config = dict(
    train_examples=77898,
    rotation_deg=10,
    decoder_block='plain',
    beta1=0.95,
    precondition_frequency=20,
)
Rows from block 9 of the encoder, named by matrix and row number. Rows with one number belong to one channel. Each number is 200 + 20 x the weight over its row's rms, rounded and kept within 0 to 999. All counts start at 0. After the name is the row's rms in percent of the matrix's.
# convs0: first 3x3 conv (encoder.blocks.9.convs.0.weight, 208x144x3x3), inputs 30-44, a 3x3 kernel for each
# convs1: second 3x3 conv (encoder.blocks.9.convs.1.weight, 208x208x3x3, transposed), outputs 28-41, a 3x3 kernel for each
convs0.195,092,170,176,189,218,215,186,237,233,201,204,189,207,215,172,197,264,219,212,192,211,227,218,213,215,183,225,213,193,179,188,229,208,195,202,209,212,214,172,173,162,197,218,198,203,190,192,200,192,214,205,213,241,208,217,224,188,200,211,208,221,209,226,216,202,228,220,211,203,202,196,207,190,194,191,204,158,183,179,243,191,183,200,224,228,165,190,211,206,186,200,195,223,193,196,204,198,196,225,207,226,208,193,228,202,213,173,241,217,194,183,179,204,214,219,214,204,213,194,181,242,179,217,210,230,179,174,177,195,200,203,193,208,231,212,197
convs1.195,088,205,178,173,178,200,184,198,229,191,194,214,211,166,179,229,194,154,184,199,218,203,161,194,191,177,175,182,211,192,158,174,191,197,167,182,185,196,196,169,210,210,220,206,194,213,210,193,222,224,191,181,200,188,181,187,215,222,170,199,214,207,172,200,217,208,212,183,184,206,220,190,217,187,188,224,183,206,186,187,169,173,179,192,178,227,205,201,223,225,201,204,212,183,209,209,193,217,195,219,190,200,181,204,176,179,205,191,194,170,177,188,183,195,184,171,167,188,219,231,189,200,208,233,208,207,203
convs0.196,078,222,186,193,192,187,163,178,171,174,214,196,197,182,199,203,204,220,184,199,192,203,181,189,213,218,192,216,194,179,181,228,225,195,195,217,194,204,208,189,202,208,206,191,193,191,208,207,192,167,181,199,211,181,192,175,205,230,195,193,186,211,206,203,196,210,207,255,257,195,193,195,177,182,202,252,204,200,187,213,153,191,201,189,168,186,192,180,206,200,195,214,203,187,200,199,185,202,197,180,176,197,214,117,211,228,217,179,200,217,198,179,205,197,190,181,179,174,188,209,212,165,179,233,164,157,225,175,212,279,184,232,168,189,174,150
convs1.196,082,215,199,196,196,199,214,203,172,208,203,169,188,198,219,209,209,189,187,176,181,201,228,226,209,199,193,189,228,198,200,214,196,187,171,224,225,198,174,197,198,169,179,217,192,161,183,161,182,198,202,239,193,217,211,201,252,200,185,209,196,234,187,222,179,147,213,150,207,199,139,183,201,192,203,191,195,220,190,224,213,197,246,227,228,219,180,179,202,197,202,224,207,209,202,216,194,202,189,171,212,229,248,204,186,218,192,182,198,223,193,184,210,193,227,221,184,216,183,207,206,183,181,199,191,205,194
convs0.197,081,203,187,176,201,222,239,201,212,218,195,198,197,193,212,204,189,187,224,207,211,211,195,210,196,222,189,174,189,225,180,200,239,188,196,171,186,203,203,174,172,192,204,203,200,195,194,180,225,198,210,211,170,221,205,175,170,216,221,171,200,162,159,216,231,207,198,196,196,197,168,189,183,189,187,214,168,191,200,194,191,199,184,206,170,210,249,203,185,220,188,206,198,202,217,204,176,250,199,212,220,215,203,182,223,240,182,186,191,220,198,220,208,197,178,206,195,179,190,189,194,199,210,169,185,207,205,226,224,198,172,210,220,199,204,202
convs1.197,083,234,192,194,206,189,174,217,191,185,203,197,211,194,205,187,184,203,219,171,191,227,175,227,213,194,178,197,171,174,232,189,168,191,168,180,201,173,210,177,191,175,186,174,176,193,205,201,208,221,193,215,216,183,211,215,207,209,192,166,236,198,166,189,184,186,182,203,171,198,213,216,162,187,199,208,188,198,209,185,217,186,209,188,207,192,210,206,168,202,199,203,206,206,223,184,199,193,179,210,202,179,218,217,147,228,248,184,205,205,213,192,191,238,215,176,193,203,204,193,226,239,199,188,202,223,210
convs0.198,095,190,204,186,202,222,194,217,216,193,214,180,181,237,171,166,205,170,185,207,188,195,201,164,149,184,176,157,198,166,210,222,187,195,223,194,178,195,197,206,215,189,201,198,198,190,207,204,212,218,196,233,191,195,217,200,188,186,248,216,169,204,184,201,208,204,219,183,217,222,176,192,211,206,212,200,187,203,197,196,209,204,199,219,198,173,189,195,223,206,182,197,193,232,215,210,262,207,217,239,193,220,179,202,215,174,213,214,200,212,187,190,216,189,181,208,174,188,210,200,203,201,191,201,192,197,205,198,200,219,181,197,205,200,200,210
convs1.198,085,173,206,215,179,201,209,175,208,200,200,195,187,216,208,204,221,201,205,210,194,182,246,185,121,224,193,179,208,219,180,232,229,197,218,215,199,179,194,170,195,216,213,192,192,207,228,217,194,255,208,180,219,193,189,206,194,175,213,221,169,162,228,186,240,209,168,212,201,196,178,200,206,214,210,218,178,183,226,186,175,212,172,206,234,149,192,255,181,182,227,200,192,190,217,204,191,218,186,204,213,225,200,189,191,212,221,201,207,223,208,214,206,200,183,222,181,176,192,232,178,230,213,188,196,220,204
convs0.199,082,187,197,216,216,230,204,195,193,202,206,166,199,207,186,165,159,229,220,221,221,203,215,193,234,197,210,192,223,182,226,184,236,188,204,263,204,206,178,189,188,211,252,204,201,201,226,210,191,224,230,205,204,209,195,188,183,206,189,212,207,187,213,200,221,165,208,196,177,162,210,244,207,174,214,203,200,244,248,203,216,211,198,212,201,227,194,180,207,191,228,194,199,216,224,208,234,188,172,206,224,189,187,190,201,183,177,168,187,209,225,192,188,175,200,201,209,218,185,208,161,219,223,214,176,208,192,228,168,189,220,169,176,230,204,193
convs1.199,084,191,191,228,184,192,202,193,196,205,212,216,193,250,228,216,195,231,198,223,241,189,161,251,190,174,203,214,205,238,215,172,213,182,179,217,196,195,206,178,216,172,191,204,209,201,181,207,171,178,221,198,209,194,210,159,224,205,210,203,249,182,246,210,229,173,213,194,179,218,227,182,204,179,193,184,219,214,201,195,186,207,213,191,198,248,231,177,216,227,201,177,174,199,190,185,200,209,204,203,243,242,249,166,223,194,186,196,205,223,189,244,147,219,215,199,183,204,194,174,195,172,218,179,196,203,184