{
  "model": "image VQ-VAE",
  "dataset": "photos of plants, animals and fungi (iNaturalist)",
  "train_examples": 77898,
  "image_size": 64,
  "crop_scale_min": 1,
  "horizontal_flip": true,
  "translate": 0.12,
  "rotation_deg": 10,
  "bottleneck": "vq",
  "downsampling_factor": 8,
  "encoder_arch": "resnet",
  "encoder_norm": "batchnorm",
  "encoder_activation": "relu",
  "encoder_depths": [2, 3, 4, 2],
  "encoder_kernel_size": 3,
  "encoder_stem": "single",
  "encoder_avg_pool_shortcut": true,
  "encoder_widths": [64, 96, 144, 208],
  "loss": "l1",
  "latent_channels": 32,
  "decoder_norm": "batchnorm",
  "decoder_activation": "silu",
  "decoder_widths": [48, 48, 96, 192],
  "decoder_blocks_per_level": 3,
  "decoder_block": "plain",
  "decoder_attention": false,
  "decoder_upsampling": "pixel_shuffle",
  "codebook_size": 512,
  "init": "torch_default",
  "residual_init": "zero_last",
  "optimizer": "soap",
  "beta2": 0.99,
  "lr": 0.0021,
  "beta1": 0.95,
  "shampoo_beta": 0.99,
  "eps": 1e-08,
  "precondition_frequency": 20,
  "max_precond_dim": 1536,
  "merge_dims": false,
  "one_sided": false,
  "adamw_lr_other_params": 0.0017,
  "steps": 7800,
  "batch_size": 192,
  "epochs": 19.2,
  "lr_schedule": "cosine",
  "final_lr_fraction": 0.01,
  "warmup_steps": 1560,
  "weight_decay": 0.2,
  "adamw_weight_decay_other_params": 0.05
}
Rows from block 0 of the decoder of a small image VQ-VAE, named by matrix and row number. Each number is 500 + 40 x the weight over its row's rms, rounded and kept within 0 to 999. All counts start at 0. Numbers have three digits each.
Before each channel's rows are labels from the 100 images, of 14976, where the channel reaches its highest value: "responds to" is what is common among them. Only what is clearly more common there than usual is listed. The data: photos of plants, animals and fungi (iNaturalist).
# conv: 3x3 conv (decoder.mid.0.conv.weight, 192x192x3x3, each kernel summed), inputs 0-63

responds to: phylum Arthropoda
conv.141:495483392481471502493486431519456488489481535492428542518518487481469474554461511487482530496506510448452524470491491491468506504582526489537508532513611534536509498420497595512530481483361505

responds to: class Insecta; phylum Arthropoda
conv.76:527474651484538516494473558537556494507497511463421491511543505482498538499457517594538507520522494467493508610512501547386536494523543496521512455507506514477471483350504471475482495374543488

responds to: phylum Arthropoda
conv.138:529398494486468527513480500492511526521511526497505441539389514489538483473541512481497501494493503660516458498533484538588510501466482506509499499517491532519495468571468435477458474527605532

responds to: class Aves
conv.167:476544506501519568509457473484528506548464483521508490500535468467578498469531458527454477477461499562480484607467542457453474538513449522512505511537548462443421505492493394548495492471458500

responds to: class Aves
conv.45:525567652510519461491489530525467467475464485525392585473538499501527500515506482583513520463492479541489505443535509479418472511509512481485488461517472493433610510498508456474472468477445498

responds to: phylum Chordata; class Aves; order Accipitriformes; family: Accipitridae
conv.2:469447394517466510527454493492362515503511503503499448499397438521516453484479493450490512508480498465537541504488531405589468535546437525487454491456472449478481497482488378550493546506470532

responds to: phylum Arthropoda; class Insecta
conv.139:483482380483522519471496520520535517505507523477414591495571483494493541512475503549499506471516504361480508460462506543466509513468493566486511463430551558441509516444525523455531508552441448

responds to: phylum Arthropoda
conv.91:526508432506437497450469549572361492497532534451510458506458588495491513475501478510500540500542431497511490495493527462585480513527481475427517467544528491446501485448534458482473567502472507

responds to: phylum Arthropoda; class Insecta; order Lepidoptera
conv.24:529533527550532502507541482464539484467466450498482487485510452455451479539585555487479497485563492465555470447483505533593514464448472501506492595487454522489508533591575501402483493595542492

responds to: phylum Arthropoda; order Lepidoptera
conv.174:481498440462512513517503421499547467490473508452510455482500485491561530543506453439498495557480527457517502493502527574480490522497493546508499525548655563480590524496471488460499478394497529

responds to: class Aves; phylum Chordata; order Accipitriformes
conv.160:526500591527488532470513456491480499509475498457562594525530514454490513499497528462454490495508452548466499450521533462494534504427526525505479494509482521398478478508445503500539542504420515

responds to: phylum Arthropoda
conv.98:508561508476463457522551539468476472482537499466478491479527453484508486503509527599517504557482468519494553444536501425583474572476500496448462510538576429428568549524535426564480472469447500

responds to: phylum Arthropoda; class Insecta
conv.121:513414486487489508475482423495608501486428523479595426490572504493542477529508492416495550468490530465493526619499483500479516456493517490500492495552534504509581496488492537495461469445424488

responds to: order Lepidoptera
conv.128:519475442524525487482525436501477514479521492522531535478535487482502542500446492397558494472512476429476485451503470633485565509518511518503524485523408535506559505414517624442523481508524496

responds to: phylum Arthropoda
conv.109:510595436477504557515513459524501523475536470489475539487583543509482485574455575434481510483497504430494538553499498534558461515477532511509524480462479500524445463387508494461465524491386556

responds to: class Aves
conv.172:500505485494502520414493475495506462506475454469562442495540575533498495525476478503549551560472505583536533503522484466455507526578527519497564457482602491530499502508511612499431477498548497

responds to: phylum Chordata; class Aves
conv.123:541536667506490448525500506537633516496536524524520547512520519479482553481481537502553512468493472469537503468478520546381560477463457508515466509505495496512439434507557532447504519543594544

responds to: phylum Arthropoda; class Insecta
conv.73:546614387484471521488490469511519490485506532469543575534538490499476514512499473419501487483519519439525528621475511525492559488543541494541482499459524501554498491401527509552456526467348507

responds to: phylum Arthropoda; class Insecta
conv.170:492489530522493514483492520476613543464489476492438499530489519485467515512527459544481485471494572398494541615495505458539523495510469450532440480503589549544434484497475437485507472491428490

responds to: phylum Tracheophyta; kingdom Plantae
conv.37:484566435527516522451508462517498484517563479481448605519496550517489558520496474429485513515506490445519551615496473609523551502569486533494537527532521530524551514447513636462492520534390484

responds to: phylum Arthropoda; class Insecta
conv.101:511447630473484470527492502552522508463512454475500441520532480477570542485458499527511512501468409496482485518487506528485455509474530437479476521454517494442480523408489543539508525474537448

responds to: phylum Arthropoda; class Insecta
conv.48:498399582497490531525527480513497484475458483492557559482584517518483498532512501512534524505507542538515446414508482503443471548539517526500515495468470483455548541485500595417469450447516537

responds to: class Aves
conv.19:474608451502546543558548547509527469501504469490462544432513532543507518435484474649515527492500513378507496556459461534407518460498555505531483506515412485522450524455529575560467463536582506

responds to: phylum Chordata; class Aves
conv.168:548543498452492463487482541538465533480554460510489379488419474518497490537513553488506530472455476426513477563484528511451433527526438524516541574467584467498441464573506484521508466517540493

responds to: phylum Chordata; class Aves; order Accipitriformes; family: Accipitridae
conv.59:513550508505523457486510481477575465509465518474362543517391476514511426449498507414484484508491473502507539580522495522497511592565498509502474477516514510469479465538474522556502502596519526

responds to: class Aves
conv.1:479364535548496480533485512464471542486448500522543458504453494497472480529475524374496519547514532573507457465535530486447475530535520493496462478490445550549523522518608518499481507410542531

responds to: class Insecta; phylum Arthropoda; order Lepidoptera
conv.156:501481457496541459481516509509608530504463509485506604459563544491510538500450528570539523500514486406460517600501545559408542486442534461511497507511458522470523527435492512415497494390572519

responds to: phylum Arthropoda; class Insecta
conv.126:486437458449513456497476487517465516495426523510494492522555546525536488530490447457490494499502500527457486425481492409584490459553494493526552429534435492476506480514497442511472506532411509

responds to: phylum Chordata; class Aves; order Accipitriformes
conv.22:482484550532569580479497456506548507517571470481557520482496496540491529543526498386489483489497533457502547519442472615413492519551534479530572537509439544489533554479432467570568513557420505

responds to: phylum Arthropoda; class Insecta
conv.70:535374443491450505483518494474504501471429511542543439522519529501490459504536474570526540517488496565532450436525479499510473459549495483489490509507545460437550473577505398475461505410450514

responds to: class Aves; order Accipitriformes
conv.18:530432501506507432452464560491480534515502492480525475523381494468487486533491568470488511540501537479480516436560480395452518544451482465468518475490607477503493442510545487505495495366583463

responds to: phylum Arthropoda; class Insecta
conv.38:572333680495508571495480515488491470471495533483489546498561482518521504559509479537503485534542479467534498477470525504535520529503522474509489490505564511527543492433516537503523536451481471

responds to: class Aves
conv.181:501534681503458502528499571516525486491456531544460520512524493489482539468497485460537510538447519571464419386487521428521472468500534490505473486495411495489459463481475474535451476542475468

responds to: phylum Chordata; class Aves; order Accipitriformes; family: Accipitridae
conv.79:536504498522552520481502403475494521509509502503529480538510499542462539458511543435481492491503514485550506479518480606500433495482517488459500502512584543419583529439547620470495483488434481

responds to: phylum Arthropoda; class Insecta
conv.28:471557391548440461537485547520516472543539550486424433533546506492510550490544467541517543540514508378463473603546460407496500509449457531512489462546507425462394494490518475607509474490512486

responds to: phylum Arthropoda
conv.3:530438545453501562484505480540419499507490454501539513508575491542499543508517549531500544448434536446500526414525478477484494548476482514486527481505256496556463488495533438537466500463532507

responds to: phylum Arthropoda; class Insecta
conv.50:510460412533521477482469602511473537539457481514490556475411486518473492502474507471492518474512537530435519521507501566508531530473528491506488436539553478530494498454493510494518512453623539

responds to: phylum Arthropoda; class Insecta
conv.58:433375450495478529521459407541499446496543518512586353504568479463524511520517474565495508487489489486509506541497504514470466446560522495528522528451590526548513510572474503516540509408456522

responds to: phylum Chordata; class Aves
conv.10:517626476494495468479506565486568503515562490506539581508492537533495499494465538355463447532520498448478538645538508471458553510455513452481496490469476533554463493474495547497498515522447477

responds to: phylum Arthropoda; class Insecta
conv.32:508453414507503488535519526481372525486528460495431514508468557531490493475491495542537447522467504599564464483522520409605508478468469490475511506474604477527481471598484339456509478486586478

responds to: phylum Arthropoda; class Insecta
conv.20:503472439517527490480492480484501478535524492524552585484570468525523508477510531483513498535534515426426540496519536571484505520549544486506520490535541535481568471389470627498486530449405456

responds to: phylum Chordata; class Aves; order Accipitriformes; family: Accipitridae
conv.4:494434562465510514520463461489555457484461548479539509533579544499483542492520451460519458500466507457525519517532497386444484561554445514491518526543564444503447478480520512526554534479521451

responds to: phylum Arthropoda; class Insecta
conv.60:497617504508515519500510510572517513510575513499533433537542519499503507428515551415513480514534531445514543576514509487588473536498449494469485521508464469452508516458490529533481483556440483

responds to: class Aves; phylum Chordata; order Accipitriformes
conv.176:499497664484463510517508393473668507491445525526544498447529457538492525498475449490501481469505521482488466502503529608455490474546490529522500467513527542506541536591476639443519469497573502

responds to: class Aves
conv.140:492555490512488544496530479517433497494482524480517485478436497497527506492501506435497482504527541545490492670495488531511567522480509500533522467499460507521445483402504440543486508437370483