A small image VQ-VAE, trained from scratch.
Training: soap at rate 0.0021, 7800 steps, batches of 192.
Data: trained on photos of plants, animals and fungi (iNaturalist), 77898 training examples, 19.2 epochs.
Rows from block 5 of the encoder, named by matrix and row number. Rows with one number belong to one channel. Each number is 200 + 20 x the weight over its row's rms, rounded and kept within 0 to 999. All counts start at 0. After the name is the row's rms in percent of the matrix's.
# convs0: first 3x3 conv, stride 2 (encoder.blocks.5.convs.0.weight, 144x96x3x3), inputs 80-95, a 3x3 kernel for each
# convs1: second 3x3 conv (encoder.blocks.5.convs.1.weight, 144x144x3x3, transposed), outputs 80-95, a 3x3 kernel for each
convs0.39,095,225,202,226,203,208,198,231,208,192,181,202,197,191,173,193,207,216,223,202,180,187,206,211,213,202,218,197,201,205,228,168,196,174,186,193,204,222,214,189,194,199,187,182,204,176,187,226,177,151,194,210,216,242,204,204,235,212,160,192,229,175,192,210,242,225,199,183,217,211,196,177,205,216,178,182,223,196,160,193,210,177,212,208,185,218,218,173,213,212,158,195,190,227,176,189,202,230,177,190,230,188,208,197,193,196,201,201,218,199,192,177,247,170,198,179,185,206,205,181,185,206,183,213,208,171,240,209,204,178,217,194,207,229,185,194,167,196,204,210,203,209,203,204,180
convs1.39,100,170,197,201,198,183,179,217,213,200,236,183,194,167,234,221,213,210,175,215,191,194,205,226,205,186,227,226,193,168,198,191,225,196,186,192,197,173,221,185,216,215,244,183,212,196,207,231,184,202,176,165,237,233,191,206,201,211,213,191,192,227,212,191,202,167,195,218,164,172,190,198,164,173,207,183,209,204,203,169,188,213,211,219,204,223,209,167,211,230,166,223,189,214,193,230,206,231,219,206,198,198,204,210,168,150,219,223,188,203,202,206,184,178,187,185,211,201,172,200,190,206,236,173,198,194,193,199,210,192,200,204,187,204,208,234,191,211,187,218,196,210,218,197,180
convs0.40,103,229,239,201,225,206,221,215,186,190,177,206,214,208,240,196,209,177,172,223,192,171,206,220,213,213,210,201,215,175,187,213,177,193,202,200,204,211,196,234,190,202,172,172,206,195,204,240,218,213,175,195,168,206,181,194,220,166,187,190,194,186,223,214,220,192,192,204,195,173,220,181,195,194,202,206,197,176,181,189,181,216,196,199,184,200,206,194,197,159,175,193,244,209,218,195,179,222,199,188,201,183,184,217,161,213,219,206,214,173,217,219,201,209,219,244,183,194,226,194,208,210,190,225,187,183,215,197,216,207,200,154,174,196,173,198,209,227,239,217,227,199,186,190,192
convs1.40,094,187,223,238,168,208,183,174,177,165,205,182,191,207,195,202,188,236,179,206,181,203,211,194,192,173,189,174,200,200,194,235,192,217,177,219,194,180,230,207,196,209,191,186,203,213,194,193,195,182,228,190,221,177,199,212,182,151,194,198,150,249,185,210,212,208,187,202,201,173,196,229,220,168,208,174,211,206,173,212,191,192,182,195,183,195,201,185,217,174,179,176,187,182,202,214,205,200,161,226,223,183,199,193,207,190,224,199,175,192,175,167,210,211,224,200,188,240,185,220,191,192,140,184,186,194,203,219,225,198,215,194,202,197,203,149,244,182,186,178,205,192,212,218,155
convs0.41,097,206,190,197,182,208,183,194,240,207,209,193,196,223,213,179,215,200,203,186,201,192,209,197,222,217,222,207,204,187,207,198,212,235,185,195,191,172,212,216,196,177,202,180,190,224,198,174,221,190,215,225,193,191,192,184,222,206,212,226,178,195,172,211,178,205,163,165,192,184,219,218,169,211,165,177,212,186,208,196,206,184,208,211,210,223,227,227,162,193,183,192,170,235,217,171,165,213,203,192,183,173,218,221,187,198,179,200,181,200,204,205,186,228,183,212,196,178,201,196,179,209,211,205,220,163,210,199,167,177,213,211,162,180,197,246,209,211,194,207,185,223,220,180,175
convs1.41,098,171,188,182,204,209,200,207,231,164,229,234,184,207,222,165,220,194,208,175,222,192,236,214,198,202,180,226,196,173,225,218,231,232,182,216,199,186,185,199,208,224,189,195,209,184,188,171,199,205,171,232,190,228,197,199,222,187,210,177,228,141,194,218,190,203,218,218,222,199,204,187,218,191,225,217,192,194,201,211,181,187,192,197,186,146,221,186,198,212,236,188,215,218,182,211,153,205,177,175,201,189,184,207,187,227,160,178,212,204,201,193,211,201,187,186,187,193,194,232,207,203,240,176,205,200,200,173,179,181,202,211,191,209,175,181,191,184,214,190,161,212,199,211,223
convs0.42,097,205,174,205,204,239,197,197,220,208,223,200,192,210,197,199,188,197,230,190,218,202,216,203,205,211,176,213,185,214,170,201,192,191,202,240,190,194,195,220,216,193,191,204,181,221,217,176,227,157,199,193,238,181,182,180,187,201,206,262,182,179,182,202,221,176,203,194,199,209,186,204,194,212,214,184,211,160,195,210,178,227,171,215,184,173,212,222,200,201,201,207,207,203,200,177,141,174,178,189,178,229,184,199,214,167,201,234,241,226,201,150,187,221,198,204,272,189,213,186,186,210,177,242,239,234,220,182,194,229,181,204,195,162,183,226,230,184,204,222,220,210,215,173,196
convs1.42,099,214,200,200,243,201,181,203,161,168,212,206,220,201,186,212,199,178,191,175,160,169,211,209,212,215,214,193,209,165,208,192,153,224,218,115,192,225,178,210,182,233,218,215,223,178,174,221,207,176,223,204,197,187,205,204,214,209,187,182,181,227,201,231,201,165,166,187,199,198,213,170,218,196,205,221,184,179,198,220,197,202,189,211,202,186,187,210,202,215,226,218,194,214,222,197,170,228,226,172,197,205,202,191,210,233,181,201,163,160,172,213,211,185,216,224,220,179,179,182,207,203,186,173,206,225,178,221,170,182,223,210,183,214,177,161,216,205,197,231,216,224,175,175,216
convs0.43,095,178,177,226,220,195,186,217,206,191,204,192,214,188,215,214,221,195,184,178,175,146,194,208,208,206,207,198,214,186,209,212,184,218,184,173,196,193,249,197,196,199,214,204,207,214,189,191,188,206,164,233,189,204,204,181,203,170,217,186,178,166,218,194,181,203,186,186,150,243,203,207,189,232,217,165,221,181,198,194,192,206,215,184,200,217,224,212,194,205,148,182,169,211,216,189,178,178,198,226,199,198,198,184,191,191,240,196,203,195,185,200,192,199,216,206,175,191,204,167,207,219,191,191,201,232,196,194,211,152,187,197,156,231,188,225,198,229,212,175,180,210,214,182,171
convs1.43,094,190,193,192,214,192,208,196,179,200,197,199,167,189,170,246,229,195,186,198,181,201,208,206,205,204,204,189,175,255,156,176,238,181,196,169,194,196,195,227,208,192,219,195,196,175,192,183,189,170,200,166,211,194,146,222,226,198,216,184,216,186,220,198,170,209,225,177,219,166,203,208,201,199,159,212,150,217,203,211,254,181,161,189,208,183,182,153,198,220,204,209,215,177,192,239,194,214,209,202,168,215,163,178,221,206,183,225,173,183,196,202,200,193,208,179,213,186,191,185,189,191,164,200,187,168,222,189,229,209,201,248,241,202,167,181,226,204,215,175,206,216,205,190,188
convs0.44,102,184,197,225,206,179,243,199,196,257,173,210,194,181,211,229,151,203,207,202,223,195,212,199,187,202,184,255,205,204,187,255,213,187,219,175,183,203,205,211,210,208,223,166,211,211,183,219,166,190,164,187,181,230,195,204,217,238,186,146,202,213,165,205,240,206,199,226,217,179,211,203,208,207,184,181,219,198,193,209,195,221,170,182,215,214,180,221,220,204,232,206,187,209,214,205,183,217,175,198,218,231,232,183,198,250,189,180,206,212,211,191,211,201,211,196,229,210,161,202,194,203,191,179,197,200,208,186,190,193,240,251,226,187,172,190,205,193,190,198,178,186,218,187,180
convs1.44,096,196,219,195,223,215,181,214,174,185,173,174,209,218,215,206,174,207,178,237,194,207,232,195,201,211,209,244,228,205,182,238,223,175,218,204,224,221,190,217,198,190,189,211,179,171,214,193,197,213,171,214,187,193,225,209,212,205,191,192,216,187,181,225,230,233,217,235,213,229,230,248,212,211,214,214,173,176,228,221,214,246,208,189,188,191,205,194,176,189,183,220,219,187,175,181,245,211,213,193,197,226,229,171,210,209,206,158,204,199,197,199,221,187,228,235,183,210,207,177,183,161,209,207,186,182,156,234,202,201,205,207,194,209,215,156,174,172,210,182,166,138,225,179,199
convs0.45,102,213,224,216,149,214,192,185,213,201,196,190,222,181,205,178,183,179,169,173,204,228,186,174,218,207,190,210,150,189,188,181,207,206,198,209,213,194,203,187,191,182,198,191,201,219,223,200,191,217,175,220,179,179,202,165,202,196,214,216,217,229,194,188,202,211,184,217,202,184,198,187,206,190,214,229,213,154,218,220,195,198,189,195,199,203,203,186,187,225,212,209,210,200,152,210,200,194,178,214,218,235,203,210,184,192,180,188,210,210,183,221,191,232,191,188,243,189,207,214,203,205,188,224,201,200,216,189,200,185,183,203,191,203,218,174,240,226,204,223,187,199,228,203,207
convs1.45,097,197,198,217,179,204,181,226,219,193,217,191,201,189,194,146,200,201,207,199,201,205,207,191,184,204,215,199,191,182,204,191,227,224,148,182,192,207,195,212,197,159,216,202,181,197,180,212,195,211,138,163,152,220,216,165,176,195,186,241,167,171,244,201,185,221,178,200,191,195,175,193,215,205,175,220,191,169,187,201,178,179,226,219,205,193,223,222,254,232,185,174,183,161,208,200,228,186,186,182,163,237,235,210,197,226,216,209,163,218,189,178,194,208,174,189,207,201,211,231,193,164,201,211,210,194,163,193,205,200,189,231,203,184,145,202,182,199,210,226,183,220,192,184,204
convs0.46,101,201,217,200,217,173,224,214,175,200,167,219,190,215,203,207,204,226,209,215,230,191,211,240,253,198,225,184,184,201,189,176,188,203,199,215,205,186,203,182,186,170,157,166,208,174,222,227,176,226,206,224,208,195,195,211,198,225,168,225,221,179,238,212,203,208,238,189,211,248,201,241,153,199,232,183,227,171,149,198,192,172,214,162,186,165,217,216,225,211,165,230,190,180,208,209,222,137,211,226,202,209,188,207,170,183,216,188,192,203,189,187,174,213,203,225,196,233,204,185,168,190,213,165,174,210,174,249,211,207,190,213,210,212,185,206,218,217,231,206,220,198,189,205,187
convs1.46,102,248,203,224,209,216,205,202,196,250,179,193,182,177,181,199,175,203,231,232,211,235,236,202,210,229,208,190,193,191,201,183,190,210,195,236,220,219,169,195,186,153,171,205,236,202,176,217,230,192,259,203,183,161,192,208,170,187,151,225,184,176,177,213,186,187,194,180,212,207,182,208,212,165,234,226,221,162,207,201,181,215,218,189,193,183,210,241,197,193,206,216,189,188,213,221,185,179,213,227,190,207,218,222,152,208,215,201,197,195,186,194,196,226,211,190,191,205,197,177,190,202,228,191,217,189,209,220,222,204,207,172,186,189,242,192,215,218,234,198,205,200,199,232,204
convs0.47,092,175,211,220,198,184,204,181,252,187,197,209,236,188,210,233,193,223,217,201,201,201,204,183,162,206,193,211,213,203,213,219,202,166,219,210,184,177,200,195,216,205,182,167,209,216,190,214,191,159,212,227,194,198,172,212,169,214,188,221,179,195,191,227,192,208,196,214,243,174,209,235,211,174,183,205,191,185,202,180,195,234,210,177,226,185,166,188,197,182,209,181,201,211,174,195,208,197,224,231,175,230,225,199,180,215,192,214,227,201,216,190,228,203,223,216,154,209,197,184,256,206,246,206,204,218,208,188,199,212,199,220,188,175,223,184,252,171,200,175,183,219,190,201,206
convs1.47,098,165,199,190,155,173,183,193,210,194,201,190,236,196,189,189,226,170,193,205,184,184,192,175,219,207,195,213,222,242,206,212,201,230,193,176,216,203,189,164,193,218,156,243,219,205,171,161,211,206,158,186,186,183,194,201,183,213,242,214,178,210,210,189,202,227,184,163,213,171,211,215,194,182,189,189,187,220,207,216,227,235,223,174,218,185,196,223,184,167,191,242,213,226,242,204,195,201,184,207,193,212,187,209,220,191,214,180,219,213,186,201,197,184,200,212,196,193,213,190,195,211,211,230,199,197,168,180,230,179,168,212,214,215,261,207,190,165,183,220,236,195,201,213,162
convs0.48,096,185,221,210,195,182,204,197,232,205,164,191,165,189,207,239,186,209,191,202,214,211,225,207,183,205,238,167,179,223,192,215,210,184,212,189,157,200,220,219,195,212,187,215,221,205,180,227,177,189,194,205,236,193,234,215,196,201,197,203,218,171,165,187,192,186,192,217,198,202,188,195,225,201,198,180,191,203,168,202,188,164,198,199,201,225,181,199,175,205,237,198,165,159,194,206,165,202,191,194,205,225,212,221,182,167,216,143,173,232,203,197,170,156,214,154,212,181,211,221,211,159,203,188,205,204,176,191,209,199,199,178,209,213,189,211,185,194,187,188,207,168,203,190,196
convs1.48,095,212,190,198,200,227,208,192,192,189,235,200,226,232,201,204,241,206,180,158,173,188,209,201,190,211,256,186,222,227,191,256,185,205,190,208,214,225,203,186,191,209,196,216,165,195,213,217,180,189,191,214,202,241,206,218,183,213,185,225,190,204,228,221,231,192,214,184,216,192,207,205,217,163,175,178,229,197,195,201,220,192,227,192,189,219,169,188,220,174,199,226,197,192,198,170,175,221,206,174,158,196,208,213,188,207,176,189,190,192,212,207,182,196,193,202,225,201,194,195,209,216,186,209,197,174,213,191,207,193,187,221,191,229,177,217,219,180,192,205,192,181,184,204,202
convs0.49,102,198,199,206,208,188,170,201,232,222,212,168,201,217,208,204,180,214,183,215,213,185,222,203,212,180,175,234,192,220,204,197,226,208,191,227,187,217,204,209,224,176,177,209,213,211,173,200,181,218,195,193,196,186,233,184,187,228,164,196,186,188,186,259,212,193,197,204,172,175,230,211,204,183,204,177,195,163,165,213,182,194,222,201,227,209,169,169,207,232,184,202,198,211,196,238,193,214,199,192,201,200,225,190,214,200,186,215,219,197,184,207,215,233,192,206,227,221,214,188,226,204,230,167,242,216,195,201,234,206,204,210,222,157,184,195,220,188,199,226,225,235,209,242,199
convs1.49,097,193,210,212,202,189,223,218,186,202,206,220,173,217,198,241,218,194,230,198,197,194,199,185,200,191,214,222,178,197,163,187,211,189,228,183,185,219,228,193,186,223,208,218,190,185,195,184,201,216,218,192,200,201,223,192,196,176,206,185,179,187,197,158,189,178,208,185,194,211,243,180,183,208,187,220,197,208,182,202,223,187,199,211,200,174,167,190,197,215,228,207,229,199,210,191,211,246,183,192,203,195,200,203,227,163,176,224,195,206,171,203,181,205,200,221,210,194,220,231,201,209,207,173,216,195,189,193,218,161,183,188,178,171,197,189,179,214,190,200,211,156,209,223,211